Weights of a small multi-label image tagger: arch vit, moe top_k.
Rows from block 3, named by matrix and row number. Rows with one number belong to one attention dimension. Each number is 50 + 12 x the weight over its row's rms, rounded and kept within 0 to 99. All counts start at 0.
# q: attention query (model.blocks.3.attn.q.weight, 256x256), inputs 86-171
# k: attention key (model.blocks.3.attn.k.weight, 256x256), inputs 86-171
q.50:50 50 50 50 50 50 50 83 50 38 11 22 50 50 50 50 50 50 50 50 50 50 50 05 50 50 50 89 70 50 50 50 90 50 50 25 50 74 50 50 50 50 56 50 37 50 50 50 50 50 83 50 50 74 50 50 50 50 50 50 50 50 53 50 50 50 50 50 50 50 50 50 50 50 50 50 50 50 62 45 50 50 50 50 50 50
k.50:83 50 50 50 50 50 50 75 50 50 50 50 50 50 50 50 50 50 50 50 50 50 50 50 50 50 50 50 50 50 73 50 50 50 50 50 17 50 50 50 50 50 50 50 50 50 83 50 50 50 50 50 50 50 50 50 50 50 50 50 50 50 50 50 50 50 50 24 50 50 50 50 50 50 81 50 50 50 50 50 50 50 50 50 50 84
q.51:50 06 50 61 50 50 50 87 08 50 50 50 50 50 50 50 50 50 50 28 50 50 71 50 50 50 50 50 08 50 75 50 50 50 50 50 50 59 84 50 50 50 50 50 68 50 50 50 50 50 50 50 50 50 50 50 45 50 50 50 50 59 50 50 50 30 50 50 50 50 21 71 50 50 50 50 70 50 50 50 80 18 79 24 50 50
k.51:50 50 50 50 67 50 50 50 50 50 50 50 50 50 50 50 50 50 50 50 50 50 50 50 50 50 50 50 50 70 50 50 50 75 50 50 62 50 50 50 31 91 50 50 90 50 50 50 68 50 50 50 37 50 50 58 50 50 50 50 50 44 50 50 06 50 78 50 00 50 50 50 56 50 85 50 50 50 44 50 50 16 50 50 50 50
q.52:50 50 50 50 53 43 50 88 50 50 50 50 50 77 74 50 50 50 50 50 50 50 50 35 83 50 50 50 50 53 50 50 50 50 50 50 50 50 91 50 50 50 50 50 50 50 77 50 32 72 65 50 50 50 50 50 50 50 50 28 50 50 50 51 32 50 50 50 11 50 50 50 50 50 50 50 50 50 50 50 50 50 50 50 50 50
k.52:50 69 50 50 50 68 50 50 50 25 50 50 50 50 50 50 50 50 50 36 50 50 59 50 17 50 66 50 50 50 50 63 50 50 57 50 50 50 63 50 50 50 50 50 50 50 50 50 50 58 50 35 50 50 50 50 50 50 32 18 50 50 50 50 50 50 50 50 50 13 27 50 50 37 50 29 50 67 50 50 77 18 50 50 50 50
q.53:50 50 70 50 50 50 17 50 34 50 50 50 50 50 50 50 59 73 50 50 50 50 50 50 43 50 50 36 99 50 77 50 50 50 50 50 50 50 50 50 50 50 50 50 50 50 56 50 70 50 80 50 50 50 50 50 50 43 23 50 66 50 50 67 50 50 70 50 31 60 50 50 50 50 74 68 50 50 50 50 50 50 50 02 50 50
k.53:16 50 50 50 27 50 50 50 50 50 50 50 50 50 34 50 50 57 50 79 00 50 50 50 50 50 45 70 50 66 50 50 50 50 50 50 74 50 87 50 43 50 50 50 50 50 67 50 91 50 50 50 50 50 50 50 50 50 47 50 50 50 50 56 50 62 60 50 50 50 50 50 50 99 50 50 50 50 50 50 50 50 50 13 50 50
q.54:50 50 50 50 88 50 50 74 50 50 50 50 50 50 50 34 50 50 50 50 50 50 50 37 70 50 20 50 50 50 50 50 50 50 50 50 50 50 50 50 86 50 50 52 50 50 50 62 50 76 31 50 50 50 35 50 90 50 50 35 50 50 50 50 50 50 50 50 29 77 50 03 50 59 50 31 50 50 50 50 24 50 61 50 58 50
k.54:50 50 00 50 50 67 50 50 50 50 50 50 50 50 50 26 50 40 50 50 50 50 50 39 50 23 50 50 50 67 50 80 50 50 50 50 50 29 50 68 99 50 20 50 35 50 50 61 16 50 50 50 50 50 50 50 50 50 50 39 32 21 29 50 94 50 50 50 50 32 50 50 50 50 50 50 50 44 50 50 50 50 50 67 50 50
q.55:50 37 50 50 27 57 50 50 67 50 21 50 50 50 50 50 50 50 50 96 50 50 49 50 26 50 16 50 50 50 33 50 50 50 50 50 64 50 50 70 50 50 70 50 50 50 30 66 50 50 50 34 50 50 69 50 70 72 50 50 43 50 58 50 63 76 50 50 50 57 50 06 50 50 26 50 50 50 50 50 25 50 50 50 50 50
k.55:24 50 24 50 34 50 68 50 50 50 50 50 50 50 50 50 39 50 50 50 50 50 50 50 50 50 50 88 28 47 50 23 50 50 50 50 50 50 73 50 50 50 50 50 50 63 50 50 08 50 50 50 50 50 81 50 50 50 40 09 50 50 44 50 69 50 50 50 50 50 62 36 33 50 50 50 65 50 50 38 50 50 50 50 50 50
q.56:29 50 50 08 50 23 50 50 77 50 26 50 50 72 59 50 68 50 50 50 50 64 39 50 50 50 50 28 56 50 50 50 50 27 54 58 30 43 50 50 30 41 50 50 50 50 50 50 50 50 50 50 32 50 29 50 50 27 50 50 26 50 50 50 50 06 50 50 50 50 50 50 50 50 50 50 50 50 50 50 50 50 50 50 50 50
k.56:50 47 50 50 59 69 38 26 50 50 50 78 81 30 50 56 50 47 50 19 50 50 50 59 50 69 77 28 50 05 60 91 73 50 50 67 50 40 30 50 34 83 50 58 50 50 50 50 50 50 75 50 50 50 50 50 08 50 50 59 50 50 50 50 50 49 39 50 50 50 50 66 50 26 50 50 50 50 50 50 50 50 50 50 50 50
q.57:65 50 50 50 50 85 50 50 35 50 50 50 50 50 50 59 50 50 50 50 25 50 50 50 50 50 50 50 50 50 50 50 50 50 50 50 60 35 50 50 35 50 33 50 50 50 50 50 50 08 70 50 50 50 61 36 50 50 77 50 50 50 50 50 50 85 50 50 50 50 50 50 50 50 50 82 13 43 50 50 50 50 50 45 30 50
k.57:99 50 50 50 50 50 48 20 84 50 50 50 50 50 50 50 50 50 50 50 60 50 24 50 50 50 50 50 50 50 50 50 50 50 50 50 50 50 50 24 34 50 73 50 50 50 50 50 50 44 50 50 50 50 50 50 67 05 20 50 66 50 50 50 73 50 50 29 50 50 50 50 50 50 74 15 50 50 50 50 75 50 50 50 50 50
q.58:50 50 50 50 50 50 50 50 50 08 80 50 50 50 50 50 50 80 50 50 50 50 50 85 48 50 50 50 50 50 50 50 50 50 43 48 19 50 50 78 50 32 50 50 50 50 50 50 50 42 50 50 50 50 50 50 50 50 17 50 50 50 50 50 50 50 50 50 34 48 26 50 77 50 50 50 50 50 50 76 50 50 50 50 50 50
k.58:50 50 50 50 27 50 73 50 50 67 50 50 14 50 50 50 50 50 50 30 50 50 50 50 50 50 50 74 50 50 50 00 50 50 50 33 50 15 50 50 50 50 23 59 50 50 50 37 64 50 50 50 50 50 68 50 47 50 50 60 62 50 50 50 73 54 50 82 50 50 50 50 50 50 01 51 40 50 50 50 50 74 63 50 50 50
q.59:50 50 50 82 59 50 50 16 36 50 90 50 20 50 50 60 50 53 50 50 50 50 63 74 50 50 50 37 50 50 50 50 50 50 30 50 50 44 50 65 76 50 50 50 55 52 32 50 70 50 15 50 50 50 50 50 50 77 50 50 50 50 50 56 50 61 50 50 50 50 50 39 50 50 50 34 50 36 38 50 50 66 50 74 50 50
k.59:50 30 50 50 50 50 59 50 50 64 28 50 50 50 50 28 50 15 50 42 50 50 74 20 68 50 31 50 18 50 27 37 21 50 50 50 78 69 50 50 50 28 66 50 50 64 50 50 27 36 50 50 50 50 50 12 67 50 69 50 50 50 24 29 50 50 50 70 50 50 50 50 50 50 50 72 50 50 57 50 50 79 32 50 50 29
q.60:50 50 50 50 22 50 50 81 50 17 50 50 56 50 69 50 50 50 50 50 50 31 35 50 40 50 50 50 50 50 79 50 66 50 50 50 50 50 50 59 32 85 50 50 50 50 66 50 50 50 81 50 83 15 50 50 50 50 43 63 50 50 50 28 50 27 50 50 50 50 41 78 50 50 67 50 50 50 50 50 50 33 50 33 50 50
k.60:60 57 63 50 50 77 50 50 50 17 74 50 50 29 50 50 66 74 50 71 50 27 50 50 50 50 50 50 50 50 50 50 50 77 23 26 50 50 50 50 50 50 26 50 62 50 72 50 77 63 50 50 50 50 50 50 50 50 39 50 69 50 50 52 35 68 64 27 39 15 50 50 50 50 50 50 38 50 28 29 69 50 90 27 50 50
q.61:50 50 21 50 56 50 50 50 50 50 50 74 50 50 13 74 10 50 50 14 50 50 50 50 50 50 50 50 50 50 27 50 50 50 50 50 50 50 50 50 50 50 50 50 67 50 12 50 50 50 50 31 50 50 50 50 50 50 26 50 50 50 50 50 50 69 50 50 50 50 64 50 50 39 50 69 50 50 50 50 50 50 50 50 50 50
k.61:50 50 50 50 50 50 48 61 50 50 26 50 50 50 84 50 44 50 50 17 67 50 50 34 50 50 50 50 50 50 32 50 50 50 92 50 81 50 50 50 42 50 50 50 50 50 09 29 50 50 50 15 65 50 50 50 50 50 50 82 50 50 50 35 50 43 50 50 65 76 50 50 50 50 50 50 68 50 50 50 50 50 50 74 50 50
q.62:36 50 50 50 75 50 50 31 33 50 77 50 50 50 50 50 50 50 50 50 50 57 50 50 76 50 50 50 50 67 40 28 25 50 38 50 50 28 50 56 38 50 50 50 50 50 45 50 73 50 36 50 50 50 50 50 50 50 50 50 60 50 50 50 50 27 50 50 50 50 68 65 74 45 50 50 50 50 09 54 50 50 50 70 50 50
k.62:50 50 50 24 50 50 50 50 50 50 42 50 65 50 50 50 72 36 50 10 50 50 50 50 75 67 50 50 58 61 50 50 50 50 50 50 50 50 50 43 50 50 50 50 50 63 34 63 50 50 50 90 50 50 50 50 50 50 57 50 50 19 69 38 50 50 50 50 50 50 50 50 50 73 50 50 50 50 50 68 86 96 50 50 50 50
q.63:50 50 50 50 50 50 50 50 50 65 00 70 50 50 50 00 30 05 50 50 50 50 50 50 32 50 50 12 52 50 50 50 50 50 50 50 60 50 50 92 92 50 50 50 50 59 12 50 50 50 50 50 50 50 50 30 50 50 50 50 50 66 50 19 50 50 50 50 50 50 50 49 50 50 50 50 50 23 50 50 50 80 50 50 50 45
k.63:50 50 50 50 68 50 32 22 50 50 67 88 73 50 50 50 50 50 50 50 50 50 35 95 50 50 50 20 42 50 74 49 50 50 50 50 50 92 50 50 64 50 50 50 71 50 79 39 50 50 50 50 50 50 50 50 54 50 50 50 50 50 50 50 50 50 50 50 50 50 75 50 50 44 77 50 23 50 50 50 37 50 50 50 50 34
q.64:50 50 60 50 40 59 50 76 50 50 34 50 32 75 50 50 76 38 50 68 45 50 68 50 50 50 23 50 23 50 23 50 45 50 50 50 50 56 53 30 50 50 50 50 50 50 74 50 50 67 50 50 50 50 50 66 50 50 50 50 14 50 38 17 50 50 50 69 50 75 50 09 50 50 50 26 50 50 50 28 38 31 64 28 50 67
k.64:13 18 25 68 50 50 50 50 50 50 50 50 50 50 48 50 50 50 30 50 50 50 50 50 50 50 63 50 50 84 50 50 50 50 50 50 50 50 50 50 50 50 50 50 50 50 50 50 43 50 50 50 15 64 75 50 50 50 38 76 50 50 22 50 50 50 50 75 50 50 50 57 50 50 50 70 50 50 70 50 01 50 50 50 50 50
q.65:50 29 50 50 29 50 50 50 76 50 12 50 50 50 50 56 59 50 50 75 50 65 50 50 50 50 50 50 50 82 50 50 22 50 91 50 50 35 50 50 50 50 50 50 44 50 50 50 38 38 50 50 53 50 50 50 50 50 50 50 41 39 50 22 50 50 50 50 30 56 50 50 50 50 50 50 50 50 43 50 50 50 26 74 50 63
k.65:50 67 50 49 50 50 50 50 58 50 50 50 35 86 66 50 50 50 50 59 50 50 50 41 63 50 50 50 68 50 50 50 50 50 50 30 50 50 50 71 50 50 29 50 50 50 50 50 50 50 50 50 50 50 50 36 50 50 50 50 50 50 16 50 50 50 50 82 50 50 50 50 50 09 50 84 50 76 78 50 50 50 50 50 30 50
q.66:62 50 15 50 57 50 50 20 50 50 50 50 50 38 33 72 50 50 50 16 50 28 50 50 50 50 50 64 62 50 50 50 50 50 50 98 50 39 33 50 50 81 50 50 50 50 50 44 40 31 50 50 63 50 50 50 50 77 50 50 50 50 50 98 44 50 50 50 50 50 50 55 50 81 37 50 50 50 50 50 50 50 50 50 50 50
k.66:50 50 50 50 38 50 50 50 50 50 41 50 50 61 50 50 50 50 50 50 64 50 50 50 11 50 42 61 50 19 50 50 50 50 50 50 86 50 44 50 70 30 50 54 50 50 50 50 64 50 89 50 50 50 50 50 50 50 50 50 50 50 52 77 50 50 50 50 50 30 50 50 50 50 41 50 50 50 50 50 50 18 38 31 73 23
q.67:63 50 50 50 72 66 67 50 50 50 50 70 50 46 50 45 50 50 50 50 38 50 50 59 42 39 50 69 23 50 50 42 50 32 18 34 50 50 50 50 50 50 50 36 50 66 71 67 50 62 50 80 50 50 35 50 50 67 50 55 56 50 22 67 50 50 73 50 50 62 58 17 50 50 04 61 50 37 50 28 24 50 50 50 77 50
k.67:25 50 50 50 50 50 42 50 50 45 62 53 59 60 50 50 50 50 50 31 24 50 50 44 50 50 59 46 55 50 50 50 50 50 50 34 50 45 50 50 50 50 50 50 12 50 50 83 50 50 50 50 61 50 50 83 50 50 84 50 50 50 50 50 40 50 46 63 43 50 50 85 21 50 50 50 50 51 62 50 50 12 50 36 50 50
q.68:50 56 50 40 50 50 50 69 51 50 50 50 50 50 46 50 50 50 50 72 50 50 50 50 50 50 50 53 28 50 50 50 50 50 50 50 50 50 50 22 53 50 50 73 50 50 50 50 50 50 50 50 50 50 50 50 50 50 13 50 50 50 50 50 50 50 28 50 50 64 50 50 50 50 50 50 50 50 82 50 50 20 50 23 50 50
k.68:50 50 50 50 76 50 50 33 50 50 50 50 50 66 50 36 50 50 50 50 50 50 50 50 50 19 50 35 50 59 37 50 50 50 29 50 50 50 22 50 50 50 50 50 50 81 50 50 40 50 50 56 50 50 50 65 31 43 50 50 50 50 10 38 38 50 50 50 50 68 50 50 50 52 61 50 41 37 56 43 50 35 50 40 50 54