A small multi-label image tagger, trained from scratch.
Model: activation swiglu, moe top_k, patch size [8, 8], layers 10.
Training: soap at rate 0.0023, 6400 steps, batches of 128.
Rows from expert 2 of block 7, named by matrix and row number. Rows with one number belong to one neuron. Each number is 128 + 24 x the weight over its row's rms, rounded and kept within 0 to 255. All counts start at 0. After the name is the row's rms in percent of the matrix's.
# gate: expert gate (model.blocks.7.mlp.gate, 4x256x256), inputs 0-63
# up: expert up (model.blocks.7.mlp.up, 4x256x256), inputs 0-63
# down: expert down (model.blocks.7.mlp.down, 4x256x256, transposed), outputs 0-63
gate.173 054 [128 128 128 157 128 128  86 128 144 128 128 128 128 128 128 128 128 128 128 118 128 128  76 128 111 128 128 128 128 128 101 128 128 138 128  83 128 128 128 128 128 128 128 128 180 128 128 128 128 128 128  62 128 128 128 128 156 128 128 128 128 128 128  93]
up.173 063 [128 128 128 128 128 128 128 128 128 128 155 128 128 128  98 128 128 128 202 128 128 128 128 212 128 128 128 128 163 128 181 128 128 128 128 128 128 128 128 128 128 128 128 128 175 151 128 170 128 128 128 128  93 128 128 188 128 167 128 128 163 128 130  87]
down.173 101 [128 166 128 128 128 157 181 172 128 161  78 159 128 128 128 128 128 128 116  69 128 128 128 128 128 128 128 128 169  72 128  89 190 128 148 128 188 128 128 128 179 128 128 128 128 128 128 184 144 113 128 128 128 128 128 128 128 128 128 126 154 128 128  80]
gate.174 099 [190 162 128 128 128 128 128 101 170 128 128 128 128 112 162 128 128 128 161 146 108 128 128 128 128 105  66 128 128 154 128  89 128 101  82 128 128 128 128 128 128 128 128 128 128 128 128  97 128 159 128 128 128 128 128  69 128 128  88 128 128 128 152 128]
up.174 077 [128 128 128 117 128 128 128 128 128 128 128 128  94 128 128 183 128  91 128 128 131 128  86 128 128 186 128 128  54  65 189 126 128 128 181 128 128 128  77 128  78 128 128 128 128 128 108 128 128 107 128  91  71 128 128 162 128 128 128 128 180 128 128 128]
down.174 104 [166 111 169  91 128  52 128 128 128 128 182 128 128 128 128 128 128 128  72 128  85 114 128  90 104 128 128 128 128 114 128 128  95 128 128 128 128 128 128 128 128 128 161 102  85 128  55  58 128 105 135 128 128  95 128 128 128 128 128 128 128 128 128 155]
gate.175 103 [128 128 139 128 128 185  90 128 128 128 128 167 128  60  89 128 128  51  64  87 128 128 128 128 128 123 128 128 128 125 144 128  84 163 172 128  96 128 128 146  87 128 104 128 103 143 128 128  83 106  76 150 104 128 128 128 102 128 128 128 128 140 128  97]
up.175 126 [141 128 128 128  92 185 128 128 128 136 128 128 118  89 128 114 105 113 128 128 128 128 128 128 145 128 128 128 128 164 189 186 128 128 194 128  90 168 128 128  76 128 117 128 128 152 128 128  81 128  99 128  87 124 128 128 105 119 128 161 128 130 128 128]
down.175 103 [103 112 128 128 128 128 128  79 128 128 128 128 128 128 128 128 128 162 116  75 128 128 108 128 128 156 128 128 138 150 128 198  70 128 128 166 128 128 140  84  63 128 128 128 128 126 105 128 148 128 171 128 128 200  85 128 189 158 128 128  76 108 118 128]
gate.176 066 [128 128 128 128 128 128 128 128 128 223 128 128 128 128 128 128 128 128 128 128 116 128 128 128 128 128 128 128  75 128 186 128 185 101 128 128 128 128 128 128  90 128 128 128 128 128 128 170 128 128 128 128 128 128 128 128 128 128 128 167 128 128 128 128]
up.176 070 [190 128 103 128 128 128 128 128 128 128 128 128 128 128 165 180 102 128 128 128 128 128  44 128 128 132 128 128 128 128 200 128 128 106 128 128  30 128 102 183 128 153 114  89 128 128 128 128 128 128 128 128 128 128 128  20 128 128 128 128 137 128 114  85]
down.176 087 [128 128 128 128  71 128 128 128 128 128  69 128  90 128 158 128 139 128 128 128 128 164 128 128 128 128  42 128 128 128 128 128 128  80 128 128 128 128 169 128 128 128 128 128 128 170 189 128  80 128 128 128 128 202 128 128 135 104 128  28 160 165  64  93]
gate.177 081 [128 128 128 128 128 128 128 128 128 128 128 128 128  73 175 128 128  88 128 128 128 102 128 128 128 114 128 128 128 146 161 124 128 128 110  76 128 154 128 128 128 128 128 211 128 114 128 114 184 128 128 128 128 148 128 128 180 128 128 128 128 128 170 128]
up.177 084 [128 128 128 177 128 128 128 128 171 128 128 128 108 128  87 128 158 128 128 128 128 128  68 128 128 128 128 128 121 128 128 166 128 117 128 128  78 128  57 128 128 128 128 128 128 128 112 128 128 128 128 128 128 153 128  88 128 128 213 128 128 128 128 128]
down.177 103 [128 128 163 128 128 128  85 128 174 128 192  85 128 128 168  91 176 181 128 128 128 126 128  97  66 128 158 128  79 131 146 128 128 128 128 128  83 128 128 128 128 128 128 128 111 128 128  61 128  92 101 128 184 128 112 128 128 128 128 115 128 104 128 128]
gate.178 158 [128 128 158 128  62 128 128 144 128 141 128 128 128 128 128 128 140 128 128 118 128 128 128 128 128 128 128 128 169 128 115 128  65 128 137 128 143 164 128 128 128 128 128 128  96 128 168 100 128 128  86 128 128 166 128 172 134 160  55 128  81 156 152 128]
up.178 132 [128 128 128  71 121 128 128 128 128 164 174  81 128 159 166 128 128 128 155 102  99 128 128 128 128 128 162 128 161 179  76 128 128 128 168 128 128 189  90 159  91 128 163 128 128 128 135 128 128  78  98 128 112 151 128 144 128 128 115 128 128 128 128 128]
down.178 097 [172 185 167 128 177 171 128  97 128 121 128 106 128 106 128 106 128 128 128 128 128 128 128 128 128 155 200 128  68 128 128  69 115 128 128 128 128 128 128 128  76 174 165 168 128 128 240 128 128 128 156 128 128 128  95 186 128 145  85 128 128 128  78 148]
gate.179 079 [128 128 128 128 128 128 128 128 128 128 128 128 128 111 128 128 128  84 111  82 128 128 128 128 128 128  59 128 128 128 159 128 128  59 128  93  87 174 104 128 128 157 109  92  77 128 128 128  96 128 128 128 152 128  76 128  69 128 128  97 128 128 128 113]
up.179 100 [128 128 193  89 172 157 128 128 128 100 128 155 159 128 103 128 128 128 128 128 128 128 128 128 128 128 128  34 128 128 128 117 142 128  91 128 149 128 166 128 128 128 175 128 162 128 128 128 128 136 128 144  88 150 161 128 128 128 128 154 128 128 128 128]
down.179 115 [128 128 128 128 156 128 128 128 128 128 129 128 128  86 128 128 128 128 128 160 128  92 152 128 128 128 128 128 128  91 112  95 219 128 128 128 128 155 128 128 171 128 146 128 206 128  66 151 128 128 128 128 128 128 128 128 106 128 128 105 128 142 162 128]
gate.180 081 [128 128 128 186  89 128 128 128 128 128 128 128 128 128 128 128 128 151 128 128 128 128 128 159 128 128 149 128 128 128 128 128 128 128 128  78 128 106 128 128 128 128 128 128 128 128 167 109 102 128 128 128 180 128 128 128 128 128 128 128 128 128 128 128]
up.180 084 [128 128 128 128 128 128 102 128  55 128 159 128  90 128 128 128 128 128 146 128  91 128 158 128 128 149 128 128 128 170 128 213 128 128 186 128  61 155  23 128  84 128 128 128 155 128 128 128 128 128 128 128 128 128 128 128 128 128 128 128 169 128 111 128]
down.180 082 [194 207 128 128 128 128  76 128 128 128 128 128 128 128 128 128 128  67 128 128 128 128 128 164 128 128 128  93 160 128  75 103 128 128 128  94 128 128 128 128 128 128 128 128  86  91 189 128 128 128 128 128 128 128 182 128 128 128 128 128 128 128  78  86]
gate.181 127 [129 132 128 128 107 105 179 128  84 128  66 146 128 128 128 128 128 128 128 104 128 128 128  88 128 128 176 128 128 128 128 128 128 128 128 128 128  81 128  55 152 103 128 128 128 128 128 128 128 211  89 128 157 128 129 162 128 128 114  60 128 128 153 128]
up.181 152 [128 128  93 126 148 142  86 128 128 121 128 128 138 128 128 135 139 128 180 157 128  94 128 128 128 128  88 128 128 128 128 157 128 128 128  89 128 128 128 169  94 148 128 128 128 128 118 128 128  75 154 128 103 128 112  55 128 128 169 209 145 106 121 128]
down.181 084 [128 128 190 141 128 128 128 128  66 128 128 128 128 128 128 163 128 128  93 106 128  83 195 102 128 128 128 128 128 141 128 128 128 128 128 128 128 128 128 148 128 128  69 128 128 100 128 128 128 128 128 128 128 128 170 159 128 109 128 161 128 142 199 128]
gate.182 121 [128 128 128 128 128 128 128 128 128 128 128 141 128 128 128 169 128 122 128  90  65  92 105 128 128  93 108 128 100 128 128 128 141 128 128 128 128  94 128 128 128 128 128 128 128  95 128 162 128  85 128 165 153 150 144  96 169 156 128 107 171 128 128 128]
up.182 111 [128 128 128 128 100 116 128 128 128 128 123 128 128 128 128 174  99  55 128  91 108 156 146  93 136  48 128 128 128 160 128  81 128 128 128 116 128 128 128 128 128 128 128 116  61 128 128 164 128 128 128 143 128 128 128 128 128 128 128 128 128 128 128 111]
down.182 105 [128 169 128 128 160 128 128 128 128 128 128 128 176 128 128 211 128 128 100 169 128 128 128  87 188  76 128 128 128 128 128  85 128 128 128 128 128 171 133 143 207 128 193 105 128 128  69 128 128 128 128 112 128 128 128 128 128 128 128 128 128 105 155  71]
gate.183 058 [128 178  80 128 128 128 128 128 128 128  87 128 128 128 155 128 128 128 128 128 128 128 128 182 128 128 128 128 128 128 128 128 128 128 128 160 128 128 128 128 128 128 128 128 128 128 128 128 128 128 128 218 237 128 128 128 128 128 128 128 128 128 105 128]
up.183 056 [ 87 128 128 128 128 128 128 128 128 128  56 128 128 103 128 128 128 128 128  88 128 128 168 128 180  72 140 128 128  67 128  40 128 128 128 128 128 128 128 128 128 128 166 122 128 128 128 128  69 128 128 128 128 128 128 128 128 128 128 128 128 128 128 181]
down.183 091 [128 128 186 128 128 128 128 203 128 128 128 128 128 128 128 128 128 128 149 128 128 128 128 128 128 103 128 128 128 128 128 128 128 134 128 128 128 128 128 128  73  93 128 128 128 113 187 128 128 128 128 128 128 128 128 164 128 128 128 128 128 128 106 186]
gate.184 102 [128 128 128 128 128 128 128 128 128 128 128 128 128 136 128 128 128 128 128 160 128 128 161 128 128  17 128 159 128 128 128 128 128 128 128 128  37 128 128 149 128 128 128 198 128 128 128 128 128 128  90 121  80 158 159 128 128 128 128 128 128 128 128 128]
up.184 103 [128 128 128  77 128 128 128  65 158 128 128 128 128 128 128 171 128  97 128 128 128 128 128 128 128 128 128 128 175 128 128  76 128 128 128 128 132 128 128 128 128 128 128 206 128 128 167 128 128 128  68 128 128 128 181 176 128 128  98 170 128 128 176 128]
down.184 108 [128 157 128 128 128 128 128 128  83 128 128 128 111 128 147 128 128 128  92 128 128  75 128 128  90 189 128 128 128 128 128 161 128 128 128 128 128 128 128 128 118 143 128 128 128 128 128 142 128 128 175 128 205  96 128 128 128 128 128 128 128 128 139 128]
gate.185 107 [128 128 128 128 128 128 128 128 128  71 128 128 128  85 128  91 128 128 128 108 128 128  62 128 128 128 128 128 128 128 157 128 128 187 128 128  94  58  78 128 128 128 146 189 128 128  79 128 155 128 200  70 128 128 128 128 128 128 128 128 128 195  69 106]
up.185 101 [ 91 152 128 111 128 128  75 128 128 128 128 128 168  58 128 128 128 128  68 128 128 128 128 128 128 128 128 128 128 128 168 128 128 128 180 128 128 128  84  96 128 128 128 128 128 161 128 128 128  80 128  93 128 128  97 128 128 128 128 128 104 189 114 128]
down.185 089 [128 102 128 165  89 128 128  93 128 128 146 128 167 128 128 128 154 128 128 128  98 164 128 169 128  98 192 141 128 128 128 164 128 128 128 171 169 128 128 128 128 107  84 128 128 128 128 171  66 165 128 128 128 128 128  88 128 128 128 128 128 128 128 189]
gate.186 100 [128 128 137 128 128 128 128 128 216 128 180 128 163 128 128 128 128 154 128 128 128 113 128 159 128 128 101 120 166 128 128 128 128 128 128 128 104 189  66 164 128 169 128 128 128 128 128 128 128  66 128 128 128 128 202  87 128 128 128 187 128 128 128 128]
up.186 085 [128 128 128  60 128 128 128 153 128 128 128 128 146 187 128 128 149 128 128 179 128 128 128 128 128 128 128 128 128 128 128 101 128 128 128 146 128 128 128 128 128 128 164 128 128 128 128 128 128 128 128 158 128  73 170  66 128 128 128 206 128 128 128 128]
down.186 087 [ 89 128 128 128  68 128 128  74 128  93 128 128 128 128 128 128 128 128 128 128 128 128  93  93 146  82 228 128 128 128 128 128 128 128 128 146 128 128 128 123 128 128 128 181 128 128 128 128 128 162 128 128 128 128 128 128 128 134  56 128 128 128 128 128]
gate.187 142 [128 128  84  66 128 104 128 128 128 128 150 134 169 128 128 128 163 128 128 128 177 104 128 144 128 128 128  79  95 128 142 128 128 149 186  95 155 128 128 128 133 128 174 128 128 128  97 176 117 144 128 128 152 128 128 174 128 128 128 128 128 109 128 128]
up.187 166 [ 81  82  94 128 128 111 184 128 128 128 152 128 128 128 131 128 167 144 128 128 158 119 128 147 128 128 128  99 101  83 128 128 128 147 161 128 169  81 128 128 130 108 128 128 166 128 102 161 128 175 170  87 161 128 128 155 189 128 151 128 128 120 128  82]
down.187 128 [152 183 192  96 186  49 128 128 128 171 128 128 128 128 128 112 128 175 128 101 128 128 128  98 103 128 119  94 157 102 128 128  98 128 128 128 128 128 128 128 128 128 163  84 128 128 128 128  58 203 128 128 116 128 128 150 128 128 128 128 128 128 128 128]
gate.188 092 [128 128 208 177 128 174 128 128  90 128 183 128 128 128 128 128 180 128 128 128 128 128  88 196 128 165 128 128 128 128 128 128 128 128 128 128 143 128 128 163  80 128 128 128 128 128 128  87 128  81 128 128 128 128 153 128 128 128 128 128 128 128 128 128]
up.188 059 [128 128 128 100 128 128 128 128 128 128 128 128 128 110 128 128 128 128 128 128 128 128 204 128 128 128 128 128 128 165 168 128 128 128 128 128  57 128 128 128 128 128 128 128 128 128 128 128  74 128 128 128  97 128  51 128 128 128 128 128 128 128 128 128]
down.188 102 [167 128 128 128 153 128 156  67 128 128 112 128 128  56 144 128  76 128 128 155 128 128 155 101  93 128 128 128 128 110 128 128 128 128 128 128 128 128 128 128 128 124 128  82 171 128 128 128  88 128 128 128 128 128 218 128 150  47 128 153 128 174 128  67]